{
  "arch": "coatnet",
  "model": "multi-label image tagger",
  "dataset": "photos of plants and fungi (iNaturalist)",
  "train_examples": 45211,
  "image_size": 32,
  "crop_scale_min": 0.7,
  "horizontal_flip": true,
  "norm": "layernorm",
  "norm_position": "pre",
  "hidden_act": "gelu",
  "head_dim": 32,
  "fused_qkv": false,
  "qk_norm": false,
  "parallel_block": false,
  "moe": "top_k",
  "kv_group_size": 2,
  "num_experts": 16,
  "moe_every": 1,
  "expert_mlp_ratio": 0.5,
  "experts_per_token": 1,
  "shared_expert": false,
  "patch_size": [2, 2],
  "depths": [5, 5, 5],
  "widths": [64, 128, 256],
  "num_labels": 68,
  "mixing": "mixup",
  "residual_init": "none",
  "optimizer": "soap",
  "beta2": 0.95,
  "learning_rate": 0.0029,
  "beta1": 0.95,
  "shampoo_beta": 0.95,
  "eps": 1e-08,
  "precondition_frequency": 25,
  "max_precond_dim": 1536,
  "one_sided": false,
  "adamw_lr_other_params": 0.00099,
  "max_grad_norm": 5.0,
  "adaptive_grad_clip": 0.1,
  "ema_decay": 0.999,
  "max_steps": 15900,
  "batch_size": 64,
  "epochs": 22.5,
  "lr_schedule": "linear",
  "final_lr_fraction": 0,
  "warmup_steps": 310,
  "weight_decay": 0.05,
  "adamw_weight_decay_other_params": 0.01
}
Rows from expert 8 of block 12, named by matrix and row number. Rows with one number belong to one neuron. Each number is 500 + 50 x the weight over its row's rms, rounded and kept within 0 to 999. All counts start at 0. Numbers have three digits each. After the name is the row's rms in percent of the matrix's.
# up: expert up (model.blocks.12.mlp.up, 16x128x256), inputs 192-255
# down: expert down (model.blocks.12.mlp.down, 16x256x128, transposed), outputs 192-255
up.67 103:552468567479581468535475526525525467475521434520478483437441524484521512482465510498472551480513525382522560465396459461572468550453542541488525404466606452480429456427558450495506520511488509
down.67 107:584493440525565524587491424437475421531468416504578496595467547502513541452555491476507410610560432480479482523478447595494426514479432499497505480534439456488486576436506510481528492499487557
up.68 098:494430494455508522433453472542445514487486442530560424543475513576535456544503548459592425513499446541506568504541567571493395428509398439507439437411496466542502527538519496530528474568485520
down.68 106:391522549476528517614501480462468550536607468531451440521461481354376507494476518476463420487606525565472566481604485468543418465464480334502567509483453505485505491570567463477388525532490527
up.69 087:542515519447461497441546544549484443561349516462414442459391516440472488479608540489494503458484512547486496500522493491544608513488513483497515627613544419482559516456501482489563569521490399
down.69 095:613478593550520556506569429517549524524555548466535522544595542533434482490458505578499440532422562480463449502534461524407463570527512486458449462504455453517411488531534457539499402492495539
up.70 094:531443535554448442547396491616538476498448556425579463531522474575558471376443569450461439548507546552583597404506496526497514516484520470531552380479478488485403457499477642498503488453461581
down.70 095:467560422512528439515444483433548451488474523548529661529565573492406477532436405558517580397549513520548560550548540563452475492476501576528431536573484490502488439498529500580491466554504483
up.71 087:532477528542505509528482435423504494631486553550455502463487491473419444512560532571458596530497633406458457480528521471510523428445514571405442467428507409553489524428509522554635500457514528
down.71 089:503551419427511471571463460436445497516586550377498471417490539538491454436497539539498456504582549523468468448501497602539594449497525487458629532472540413505472465533508459495474490507505519
up.72 096:646548650403529486437489504540499490549551514544511474581455505500561482533491395543488531517460559511594472432516517503525492533477422530421567498518509465493458511487515479496534567443590430
down.72 096:476500473458579421418509468515465485456487478536530562544473490551463563479477441465509499523451439562483578518527390490495547476557469371518551446524562496557518507449461416573506488434542505
up.73 112:503549465445390496496513558476453612517557531431491501543475520488505425468443500553500579435531465529441561584433437467496508523499416579430462468456496500453520488476505579518434457473585422
down.73 105:478586427450498516564549467507490504643506520498533529573496402388460518507528593431528520420492488478547511527546488497525476419506500483407466556375501563509573595572464545467518442491539421
up.74 081:473469448579423444521536437524524462574475617461607432512483524440529507433534440527506508448532473426539603457541539549469511497520554405488478557568431455585494483529479583515523628473564525
down.74 087:467584487543545484470528580457502547410514512514396527536363541621505430549524537461480490482492507519523437583440480489507455597535446603464494508524541560457439489556423449538406510498519532
up.75 095:478563520482558528504423415479486419545475499497550547542498577445580525516422508503387509471497459438538546467571462485492634500444463501497541475466460423514569473438482554599522452475411495
down.75 108:584518548485520399469425512420540348571568546436520531536422522438523567544541485428470522457519530485536512571455509505482531623494441607465551467615497568522438498536486514412569472389456499
up.76 114:400533516476384480466615600483522455438481440521530575497439419544561540485461436451410550491553470471499487526555582477411480548533363464514422479571515527456475572436511478489448411512541459
down.76 098:510502466486470615458516483562505512484506473578511471505507569486428446495426663466475477529572419531548454456466470445547488510549470534502604509460432639483579424529488524490564492441469502
up.77 100:473444476485412494472436442522460571563476461517457494479522495558491474406506521523622542403477519541543483475474466508563529557465411429457474392496518573408523455396508585536568472486487496
down.77 105:445530512563512499567610508496421584435522575452545539513561553589468468548426500436456391401527511517504506535689544460459457537478512514512537405462460429601464471473422568445465510535463472
up.78 093:514473461575400406520514474528514522404540575506448521488552548479431538429462497566522520524530485513364533533446525510579431522487536426529462428525511487580394393473495519502549560525458578
down.78 089:433571515485506555440564509516524528519520541485611536522568519512551530455436555493548519437420512479552443515558535524516625467507420528508472510463506410475513526570476516515482518515344444
up.79 080:514485410459476529581508481494506549495537457501520461461610459500502505564473537464439575504551512573536538467486460602468507530561508474478585371432498526535535521516492457539472553492440519
down.79 094:410510529478468516480535483511425495456415456502527498541440428501437474547492505482561477464484425493506449569524458629526444517536521492544436510549533534490497547536492611474503493506576499
up.80 114:449484450492579409503483531519502523548383563561531550501478538480516504514539540519463515525461583536497487553555437562401549566513503506464601534621495526496516575519502414491460506455501401
down.80 101:590449506492480547409525486495549510469578519468495617519515522530588457528471485418466519493532514543467453459546476469432530481517519459475505515464435483486543485551505523448468464417529523
up.81 098:526575522490484494532526476495561452517510499394406402536515497438524485508507465477421487404513491518457515523507454378490504498429549515535390413487492539542448456392527540523455531454537524
down.81 096:527499476497458493441471512551464508520515485453488541508614471459417511439529482497427486471410531422546514574550499560579567486560620484490430575405585440444545463460491385532506424495477438
up.82 081:487627507460411503524480535492450518510509516566570512592535466484547527404575547516501536490476493452568334547568440545524506532467507534470554513504595554585486512528519466458450471432569533
down.82 094:553417555552496550428546600575493498461544461464567547554550435524493465443474468488519489522471481501583452568530556511453346425351473445534477477544488488486357570373513462587524510498465497
up.83 086:534565473489546460445482560530468501499534565515441559423524545398474495571435407479517489519516529406528552584491531453500548567554432599539477457483480498488509471445504548495479516584514480
down.83 092:479461544393536455502421435498541472387404565449530428537494486492483557549478536452511505496456491442482512554473467455425401541445499422539510545558519506536420525551523488576461463449540614
up.84 096:501539424559486530538511483490477579538455521552584479583553518493462417377543499405500506518569434526539520438511559559466459485466511437499603435529412553515575557530421424582495534565488496
down.84 097:372489572442452520530476521465513501505488492479598510484486444493490553471571492556492426498544530465429534520520431527537474532472496448408441502517514549461604570589575557451517510558544500
up.85 102:566471569497457559543602453567472420499604469514507522421463512506412537563478553555413492460494533520505475515477506471462425474448549515487464484492598494427476493500496552466476446601547516
down.85 107:505534530497598459577529545496415509517413536512502473425602573574545542481534564533639510432459421474518535455585416615567502439566506502560505546458481466548489457541408483522493497503501482
up.86 086:510548394450458442556506517517448429476436546562559503520530490486558451476449580468466542461444511405492487618534398511490562461575469466461538459556505592508540588484542515528548464539583473
down.86 089:398522402451569473417430582456499580572391558515611510516474439523539513533483463477465454488548550426497606501483482496486479494527460493542490510338491565490556475531498443500416445543530465
up.87 097:523474483488513444574523503497564457448536518442450618470427461613469501526482502493531532488620559440528518569455480390550421519511588618507492509519457574538596511544536539445493413432499461
down.87 101:448511505525456568438551503474564479567464463519462506482453506489509432497517533514493593504515547410412559450493499559555497552461547589460494597482436532503504492447444481544480456369439543
up.88 122:460494493535469455487531498513503487379546610425591508495449477440451572481407506424548523436505484566523489503494487482571534518459414470521436449482465549602453446447520484555479466553554515
down.88 122:484503459452450447364550519478434552465474542531594479446497471465487572399450462456517479529491453477505445485541486541579386487538464472568421523602469517556535546466512512436561520518516526
up.89 101:510501546463482474450549472561535487473576591468486546423587580583545537403487626543455595482566551430550460504461591407507448528542521477462487495532492399333464526436487500480580530549603476
down.89 100:431444528499371567512537466556491510480488436515480474434486491551483504524426469504559439460439528521565473481492449483494478600455450502524583544529530417557510458405605465584466548512505532
up.90 103:539572587447479475447550484476430533489450559460501464428504539477502438526540514462510552476472462550429541474500475403612535526486428542494462535481445488448523445491504459503552454486560448
down.90 103:563506401445470507563434465528448466479540456435431443503486531510451500498511499457521547516570579421466571503601483442530508502494406577532501510559617548486531441515535530463474535623486495
up.91 096:443424497495443462496525490532413538490540474477470452550464517455547430498507586463503501457525424479498553505499468393526488423501440527434468489562518534442524546478535493458423436500609489
down.91 092:520460395436537479504566449509431553488487513458468461538506512456484492541478403489478430436491454419506538516495536475497400557565542548497412529492581578388511446493440525542502447491480493
up.92 109:575540548557492510517536537581491501501532472478415433483512480416552589548454514510410485483510439446433507450499570549616498520445472480575588498545510493520506402486474455412479538542517441
down.92 103:515510428482596513535470504487528472551449546500490501442528540568498478542531477511502492463509500454508510512349458524438521472569466543578486463598556428446550492469436485608516515524501553
up.93 085:440501538506520531506480439466552436459588500535515548588496470371510361515535611532446455512466507514496401437430490590455550467525477436507481451452548502478594516562417550476511525510439514
down.93 091:494369486428492548577491510544441408523447554499477531464521532469442610530510463494533443398505535484421606383499437507490463478456518476453486510511410414443420495566395556487463424528466439
up.94 113:453486500504507490450575512594577490433531550466545533575378455512580483535559380480477489430469504533510624563546417482555529449554438544506485470519468475453451597548517512475398500520550418
down.94 107:478534521464474433470524511417483547391470453563572439502489495542493597474389513523501521498447439472435468498528483555513459428547562400447597539504541458409570440537588462479538555443531545
up.95 104:492468545444477444464417517565480514432605550502605519479465514474522523522561507503497526447498474523543521512412498512484466468564519619430515429492456482546545472599611448428436460589511452
down.95 098:566547395482412461562532466587411532441518449488512528545469466511489493476399556495549476472488515516478536469588464570442547506485437515512511515426480527561571518546527476508463531468514446
up.96 096:515473525572443463476444569535473480470628528481471532469434449465465458563381575607497398462487431467559434598493551535498393513471450525511517454542574475496450516525511474530560542562495522
down.96 093:459409485460483528531592388507500542519550510557604459492440518450450444541489430510574466434538462522494476491506458606498514467437408462533537455435490435515449499561620444563541597589512553
up.97 094:522444473462496555531557448489493488553541477509398459471636512558360423588498458535459468545460449483579555441461536459467422569632363460474489518535569510437556517482533497478524474480484499
down.97 096:492525581506458478487459518515402488508428472557441578502519604556606439588545543552517509581560538475493526456581475599488494479431434445524518535534514515449381454526553564470547532483500463
up.98 102:572555511422566451456466511545495544487402447487474527489610463468541457485525473612483586527469527476413567480558382536395503502577544461521508529491568568559410416445567528544470601511413460
down.98 096:419451411557445568452507441566525475431475505562461506602564475449509456510518681522481523545485513574447464526454474531525517565449620513445527550527523511540411597568595606490423475553469613
up.99 084:542455558470463572514506463509480550551498428512428524507534473506430555496439585452536505480509490506495491493450507479586497516405479474393483456459517510500593484462445436409433439477528390
down.99 083:576545458513481445392515528445477516550640587447469509576529465518491506468494580442535472501461441541468535470527446495555465507573424394450463452490546520380390492453461589458460522478527426
up.100 105:500452540464583524545406444557463607439512418407419499527508406564460412486455477531533468595518480520397522482555542521442424510598603498519507502544469446526545562496569525449553447489506487
down.100 107:446379543550487564431444523482576504442417462433557480471503474450451538471479429463517442465444504480461438483498521530541384397490492460509495494552471464427529520477467427499475538559428507
up.101 083:503439463485561551430474502464395472537476440499538421529527499520526480547429500440480491487524485539565501481481556464485507518426524484465507442475441531512480513517530511493474605489531484
down.101 088:495438433440526500520578488574445475526475566547546512527399545549514428374471438468514574441539536513533471539481477479534533469497574526412501456453528507516373482462409533569430497598510475
up.102 100:531484539522509569484556503499499535525471471502421478555555519464471601489498437388465422536460394501456457497477500487587541489533523538499426498444541598539588590467464557495577423499587489
down.102 103:422533514564479494636540469414517485465483569434502524430465470489443550600519480489549429563372520560524548492499430434569454509546539489399559603452520461563426550546528542561574457398400503
up.103 106:493543551523510490542543558521579473424534483533486539534557583382537557621506531352460489446482421397473533482608507540499577450525456494543555437525513610534469517543439483482489435514569480
down.103 104:506495482499557462547442437478512380500533472556479467506396423476505506537405568549471563536535534444531580436530414577488546586504428520378541466571524507471479524453574533523450505444506459
up.104 111:511539476607472568595528523490447428499427530507555509510501601460572561416553477561404467493507519527494499483498495437511525484403564515463509525527496518533533523565473452433446489516506475
down.104 107:490403503559548411511405476577483595552472552469401479545462475498541490493509488617419535576510485439408493468387489515506476514487494588512423506458407487498515344457456403588501453521474568
up.105 100:468469343600520521516531590527502483574401548540438477468452508481450587505485509587565509543529407514405485521445634449569450521450586451556434420572510517476446523528472461459556516577505512
down.105 098:531592623519479461540475534545560509429552483493547467574499522498461561443504500378529476520513528512582384484403547517533519446450434484528492484527443431500523499500424435456443501576560481
up.106 103:545460493476453471477537546517525487527523443460593481518562496485367564475446462441511514498562466593488549582462603501488482483499573531554500466542534534437623574510472527469475492539445427
down.106 099:447464552616489491571512452513538504463461529479445529531476552469558567520526479632380494495510491478470384460497482508518412612521555481549448497486455329493507402455598511429570556536397541
up.107 111:435461482528516594475528434486451526430542549428428573436530521547518462574507470536333548533439525486483549477441421423429531529514501517522458512546528512488440462510495511465534486483445558
down.107 102:491570499478454456500473548454449397505432506519395503492536517455503393640493459453540527466499545450560519504503489511516620503484508513476462617541552544515574453535399421463434472558481540
up.108 107:363426612538433513558482485521533484537468532548397474433480475442499518533497502575450614496487515581447515477531477636432431538527467490582534482565586499532440591500474431508533468543473495
down.108 104:460489459519571539512487560428526466402433498435584419526488511485427519480512530495568432488526417443506456485480539414513467381451501463481468546480519533553573503525511567423488551557531511
up.109 102:490392492488449475527430493557449454488453479492431468525491457514539404475504524475545516426443442505460449481508513559475539547523513400483516485518504589516542463562523536472536485451462565
down.109 108:515550488513458484458512442534522513350512522547556440442522428532444511471555497488488473432538510488492575490634516515444421525534521443469537486526594518504534487457468592555485372471505435