{"train_examples": 45211, "qk_norm": false, "expert_mlp_ratio": 0.5, "residual_init": "none", "ema_decay": 0.999}
Rows from expert 15 of block 11, named by matrix and row number. Rows with one number belong to one neuron. Each number is 200 + 20 x the weight over its row's rms, rounded and kept within 0 to 999. All counts start at 0. After the name is the row's rms in percent of the matrix's.
# up: expert up (model.blocks.11.mlp.up, 16x128x256), inputs 0-127
# down: expert down (model.blocks.11.mlp.down, 16x256x128, transposed), outputs 0-127
up.83,094,244,198,233,196,180,197,194,167,212,197,209,201,203,185,195,196,166,180,172,164,218,198,200,180,146,163,199,201,196,214,201,230,190,177,170,211,184,205,175,184,189,181,203,203,218,201,200,224,189,212,200,194,212,226,210,218,206,184,206,170,231,192,197,174,191,193,184,177,219,144,208,219,210,219,228,214,196,214,202,223,230,227,187,197,148,187,196,221,223,207,210,210,210,205,214,190,184,194,185,183,219,222,205,173,239,208,197,147,174,230,199,189,243,207,208,157,218,150,212,181,209,184,187,193,198,183,213,192
up.84,103,201,148,190,201,194,173,209,171,208,196,209,188,195,232,179,240,176,195,238,215,203,193,205,204,170,224,188,167,191,224,192,212,207,213,182,148,227,218,161,204,206,192,211,195,175,203,221,217,210,184,180,188,183,169,209,190,193,176,177,196,205,223,162,215,214,187,188,211,235,237,196,194,182,231,220,223,226,197,183,200,209,228,219,176,203,209,185,197,181,185,206,214,204,204,192,204,220,233,205,195,230,217,214,193,162,225,215,197,191,215,200,201,203,188,209,191,215,245,205,187,181,218,202,215,209,169,202,187
up.85,079,197,191,205,168,196,237,204,236,203,204,208,157,169,227,183,200,173,164,233,220,240,233,190,187,224,186,210,241,170,145,176,231,200,197,199,192,199,216,205,195,206,181,177,217,171,178,176,146,247,226,215,188,227,167,200,181,215,224,216,167,194,231,231,217,218,215,202,239,171,184,213,209,195,161,192,210,191,213,229,202,179,173,194,239,227,208,177,193,182,213,201,192,208,195,212,204,195,198,184,200,190,220,184,202,191,211,206,211,188,210,179,228,210,182,210,178,190,201,198,195,198,204,198,170,175,204,184,235
up.86,079,187,216,175,214,207,168,217,183,178,182,210,229,212,219,188,188,187,195,187,184,209,196,180,223,217,193,201,199,171,218,212,226,190,197,182,203,216,213,168,185,244,173,234,191,193,236,189,176,204,184,215,171,244,188,199,203,182,211,153,197,231,192,198,213,199,208,178,183,167,182,224,193,174,195,228,169,205,233,207,195,206,211,209,189,211,202,198,233,205,171,207,229,237,207,215,191,192,191,257,223,217,195,222,220,187,232,189,198,230,191,198,195,220,191,202,190,212,206,189,171,239,211,230,209,217,225,187,225
up.87,109,193,186,217,208,207,212,204,186,204,214,207,193,168,201,223,203,214,225,206,226,229,203,218,221,232,206,161,202,192,166,220,203,214,205,192,183,190,213,220,213,202,224,209,180,218,204,204,242,226,189,199,208,184,141,196,151,161,196,214,145,212,226,213,236,178,215,197,210,177,204,183,233,242,187,184,196,184,205,183,202,215,219,219,186,229,162,229,183,167,229,189,226,225,194,174,155,204,208,197,206,181,187,145,247,209,159,219,203,212,194,222,183,214,227,231,193,208,196,199,204,198,191,204,193,162,221,202,205
up.88,106,186,188,225,159,213,212,208,224,212,208,225,212,188,209,229,206,207,215,216,160,221,212,218,193,178,213,195,163,190,202,204,222,246,235,230,201,196,168,196,254,204,179,184,223,175,219,205,222,231,195,177,243,208,227,176,204,217,227,199,172,192,201,196,195,201,203,147,223,237,202,189,166,174,204,192,259,223,258,240,216,168,206,188,210,188,172,204,201,190,212,168,162,231,209,226,217,227,202,247,201,196,203,194,186,191,223,195,215,187,209,188,211,220,185,200,203,198,166,185,193,185,198,179,209,158,205,178,201
up.89,099,198,207,171,144,197,200,193,225,184,197,186,202,221,222,243,200,234,185,197,229,200,193,190,212,181,189,218,180,179,193,143,197,192,187,204,206,189,211,209,194,224,204,207,179,220,226,181,208,214,197,185,215,200,181,176,189,190,227,205,205,218,198,180,207,209,186,228,217,228,219,219,178,206,205,192,201,196,216,177,222,190,223,235,192,210,194,203,171,198,163,200,180,239,194,195,204,214,200,233,181,229,207,235,244,235,228,197,212,204,170,173,179,196,220,221,190,188,213,204,209,232,190,231,199,174,190,173,190
up.90,085,224,191,194,202,187,211,202,223,193,216,222,207,228,230,212,190,194,173,206,195,187,181,256,197,235,188,191,205,222,189,151,202,201,174,200,195,220,152,204,203,182,167,182,199,220,227,204,214,194,180,204,194,223,192,224,176,182,212,199,172,173,208,195,144,193,204,177,181,211,207,171,186,193,164,209,191,207,195,222,187,209,170,194,222,233,176,179,220,191,178,224,196,179,223,205,220,202,212,221,179,156,222,180,198,199,251,189,177,196,147,233,245,226,219,193,200,181,211,190,215,161,160,189,217,198,214,214,233
up.91,092,235,174,212,208,218,176,185,222,204,216,194,196,217,190,219,151,198,201,209,166,203,196,196,183,202,226,165,192,236,205,193,196,218,230,193,183,204,220,217,226,183,220,157,198,178,194,206,192,182,224,223,191,198,220,204,181,208,181,191,167,181,191,179,208,161,218,199,223,187,211,200,215,209,212,202,192,162,181,241,201,220,219,228,206,205,201,216,212,211,187,171,202,208,243,193,184,176,179,180,200,196,222,223,183,221,214,195,183,212,238,202,183,170,155,225,220,238,218,192,187,164,225,201,215,201,215,226,199
up.92,087,234,221,218,221,232,229,169,178,222,186,222,194,186,187,215,216,193,182,184,225,233,195,196,175,195,205,209,211,199,228,208,169,198,228,223,193,231,199,217,187,215,170,217,193,202,247,213,213,180,181,196,208,223,246,248,192,230,190,198,195,184,203,226,203,197,219,149,195,195,204,236,203,193,200,199,235,204,233,195,226,219,173,185,204,201,191,160,240,232,223,184,202,215,215,208,195,219,177,191,232,209,204,209,208,180,190,177,179,151,184,211,181,221,166,213,175,188,212,209,142,222,173,178,174,219,207,224,181
up.93,091,173,187,180,144,218,223,193,225,212,198,214,189,204,196,164,221,218,166,212,180,167,250,177,195,190,207,206,185,212,180,215,188,232,175,195,183,222,187,192,239,223,195,214,211,195,226,211,194,221,185,209,219,189,177,188,183,205,194,217,230,213,197,193,180,232,183,204,207,206,208,194,225,207,227,193,208,174,197,203,188,190,150,199,211,209,214,219,171,206,183,176,186,195,194,221,186,248,187,200,227,190,200,195,161,207,180,225,200,204,175,175,193,228,215,237,209,197,204,239,198,168,179,231,201,208,217,219,188
up.94,090,224,187,219,174,260,214,204,178,209,202,248,195,160,227,222,193,200,225,207,229,194,169,224,195,217,189,175,207,227,177,168,191,190,193,213,186,193,197,219,164,216,191,201,197,206,188,226,182,237,226,209,198,212,202,194,221,163,206,197,206,202,210,199,171,218,211,180,193,212,237,219,158,210,194,188,180,199,227,163,171,204,225,193,180,212,204,213,172,187,216,210,220,227,220,190,195,210,189,180,196,206,178,235,214,195,218,162,183,199,201,205,171,188,213,184,158,215,208,226,216,161,213,173,172,200,185,212,196
up.95,101,211,224,225,189,173,197,181,178,181,230,191,188,219,177,201,202,216,209,206,204,205,198,190,172,205,203,204,231,198,199,249,183,205,215,188,229,204,179,162,181,193,220,226,180,209,190,220,177,169,201,179,218,190,193,168,201,228,200,223,204,193,212,198,170,197,169,196,225,202,219,209,203,220,191,166,175,263,188,201,164,232,205,191,210,180,220,186,239,213,164,187,178,218,195,210,178,225,224,212,188,196,177,210,196,201,193,195,200,210,198,205,182,210,211,247,198,215,206,190,196,212,171,208,198,192,220,197,196
down.83,098,172,171,224,220,215,157,221,183,187,185,208,223,240,175,225,215,222,215,219,190,172,195,205,189,166,219,167,227,242,212,195,232,169,190,202,198,183,232,180,191,229,200,217,187,213,233,228,193,225,203,176,218,227,204,178,165,193,253,208,179,218,201,161,211,231,207,239,212,164,217,211,183,174,209,176,193,213,186,156,198,195,193,248,236,156,207,180,212,213,182,208,228,184,181,202,183,198,164,210,195,228,188,208,228,176,206,196,193,218,194,196,210,189,208,182,182,231,178,185,194,207,202,183,162,176,194,220,182
down.84,104,191,251,184,180,206,216,218,171,213,192,231,209,185,174,185,193,206,175,202,212,198,198,229,201,204,207,208,187,188,211,250,225,190,253,219,199,190,194,214,204,220,202,152,174,258,225,170,164,190,218,181,186,210,186,223,187,204,166,192,175,175,218,188,181,191,155,195,215,210,207,211,203,202,194,194,211,202,213,165,238,173,184,219,188,191,207,212,222,214,174,196,215,188,201,214,193,199,169,220,208,186,195,195,222,205,206,189,211,202,188,188,176,223,249,206,219,166,191,197,148,226,217,157,190,225,185,181,165
down.85,090,192,200,206,190,194,195,206,158,192,191,183,186,180,216,227,230,173,175,166,182,185,167,193,168,193,209,199,197,200,176,203,204,189,198,174,212,204,216,223,188,192,190,211,213,127,212,238,215,225,210,146,192,211,209,215,174,200,232,202,212,230,242,199,208,227,195,193,250,220,186,211,209,174,203,227,220,189,215,211,187,211,189,215,187,213,178,182,184,223,191,178,189,218,213,176,220,179,194,187,198,200,167,225,221,198,203,186,220,193,198,206,169,195,180,177,192,219,207,203,192,203,202,181,199,216,185,208,188
down.86,087,235,174,198,211,214,192,212,205,216,190,231,204,201,212,215,230,215,194,219,228,190,208,191,233,224,200,190,210,190,143,217,241,178,208,185,246,155,187,189,181,229,205,196,198,180,221,222,190,202,199,193,199,203,143,212,184,214,169,196,176,186,223,195,224,211,197,179,187,227,200,207,220,227,245,195,217,198,198,188,205,201,188,205,236,202,226,231,196,192,199,208,207,178,216,220,204,228,249,240,218,203,196,283,199,219,207,201,159,167,174,221,203,186,228,190,169,207,204,197,187,183,200,191,210,207,180,193,194
down.87,108,218,186,207,213,155,201,207,220,183,228,192,187,168,204,206,198,198,193,245,219,180,227,205,193,182,180,178,198,238,228,174,181,212,177,209,195,180,197,203,190,207,221,217,175,180,195,220,213,193,209,203,184,202,204,203,231,226,171,164,209,205,227,274,228,196,202,172,194,214,220,208,198,200,212,183,232,211,166,155,218,183,162,194,151,227,235,186,205,200,175,227,209,176,183,215,195,183,199,184,213,195,211,200,225,206,210,202,222,202,220,205,198,201,213,195,177,244,230,190,225,201,185,187,203,232,202,206,224
down.88,102,197,183,191,207,184,226,214,194,208,164,208,225,190,209,195,184,196,203,191,220,194,232,190,157,197,223,188,198,221,184,171,152,158,211,157,212,218,192,210,196,177,192,209,196,197,198,164,194,229,165,191,172,213,153,143,200,204,184,223,177,213,175,240,204,225,209,214,212,199,202,191,240,151,242,209,207,182,184,195,223,197,181,190,203,197,214,233,204,204,193,227,209,207,210,193,218,178,192,183,195,199,213,214,190,228,183,192,202,222,153,192,177,209,216,180,194,215,204,183,194,218,220,193,208,185,208,234,206
down.89,101,208,143,175,212,199,247,222,190,199,197,211,180,199,196,217,195,171,206,229,242,220,211,196,226,162,219,211,214,170,200,168,214,218,189,235,179,219,235,227,226,192,161,192,192,204,230,209,189,196,205,188,193,180,194,187,227,186,206,208,207,186,214,203,204,188,170,192,236,218,189,171,194,246,190,218,220,227,219,176,199,226,207,213,214,193,221,223,169,219,199,215,180,222,212,219,152,218,193,177,175,213,198,170,233,206,169,196,206,245,210,188,213,233,206,211,215,209,193,160,211,226,191,218,182,209,221,150,226
down.90,086,177,229,205,240,205,181,177,218,203,225,206,226,198,209,167,189,228,211,234,189,168,192,208,205,218,212,207,207,222,214,204,220,205,174,200,163,190,221,166,228,224,222,181,178,206,210,234,203,203,209,188,192,176,163,194,193,197,196,206,206,204,180,176,197,235,200,204,198,204,206,181,178,211,173,223,181,212,229,248,222,215,187,194,203,197,186,193,211,202,183,192,228,201,193,226,247,182,241,177,212,210,215,239,172,195,189,211,196,192,207,228,195,185,156,221,159,156,186,219,216,210,230,185,193,172,189,203,202
down.91,095,168,250,188,209,218,202,225,201,221,159,187,196,207,205,177,177,204,206,201,198,165,174,208,223,184,171,198,219,228,238,195,207,223,193,186,183,191,180,191,195,230,182,212,178,171,210,236,230,219,222,213,199,189,188,205,245,218,180,222,221,197,219,204,218,221,227,192,160,246,201,215,204,205,237,212,182,217,207,191,188,182,184,159,211,180,184,194,210,199,194,178,194,196,193,197,198,180,181,213,226,175,219,206,199,196,212,181,232,200,179,177,179,216,214,225,149,199,233,191,232,173,221,221,197,206,201,226,227
down.92,090,203,185,188,170,192,200,181,153,184,196,209,207,208,197,197,229,171,202,252,205,230,227,245,196,199,211,167,195,189,208,188,204,204,199,198,196,224,207,215,220,215,246,236,203,188,187,201,195,208,164,180,202,213,198,207,180,192,169,217,216,238,222,191,204,182,213,219,201,194,180,186,200,160,168,175,191,195,185,171,205,205,188,221,192,209,190,216,242,200,200,185,164,226,211,182,200,196,179,179,181,243,193,199,226,200,161,180,211,186,195,209,224,190,153,179,223,219,199,226,206,196,181,211,221,202,225,204,184
down.93,087,193,212,193,203,187,237,177,210,198,230,193,197,181,209,162,203,196,205,223,204,240,222,226,188,193,203,200,184,174,221,213,189,198,177,184,228,201,166,227,206,198,226,190,207,202,201,207,233,218,221,196,220,185,185,203,208,190,218,193,188,209,177,183,192,192,205,225,196,253,162,238,197,168,204,208,169,212,186,187,172,231,221,206,190,175,207,220,212,226,204,218,229,199,205,198,155,198,171,185,217,189,202,211,175,207,173,198,189,234,209,201,226,190,192,185,192,167,199,161,223,190,226,210,212,209,184,178,212
down.94,096,190,214,213,204,181,191,190,207,186,187,167,185,211,201,192,165,182,221,185,234,192,205,184,183,250,205,169,188,222,227,208,214,243,191,210,181,200,159,211,198,194,197,211,173,196,231,211,182,212,194,207,166,239,229,236,198,205,206,198,208,203,205,204,228,195,211,175,183,183,191,216,195,193,214,194,191,228,230,208,226,192,169,207,205,192,206,164,189,166,206,215,162,207,178,215,216,191,216,166,203,214,176,189,188,184,195,211,212,204,186,203,197,176,202,213,224,200,231,194,169,246,198,173,153,228,221,189,225
down.95,108,184,209,210,162,175,182,218,213,169,220,220,189,201,204,167,211,201,203,191,176,216,207,225,219,185,213,213,202,228,203,204,198,197,178,205,227,191,201,194,211,182,204,203,184,208,176,168,187,205,180,187,231,186,196,210,222,203,190,210,226,203,186,236,229,216,192,248,211,203,175,183,198,186,198,202,179,203,186,181,181,216,204,226,184,158,217,178,209,220,212,218,196,222,177,216,183,201,250,205,180,191,187,209,245,190,209,147,217,232,181,195,215,156,205,202,199,158,228,203,200,182,176,205,194,200,187,207,185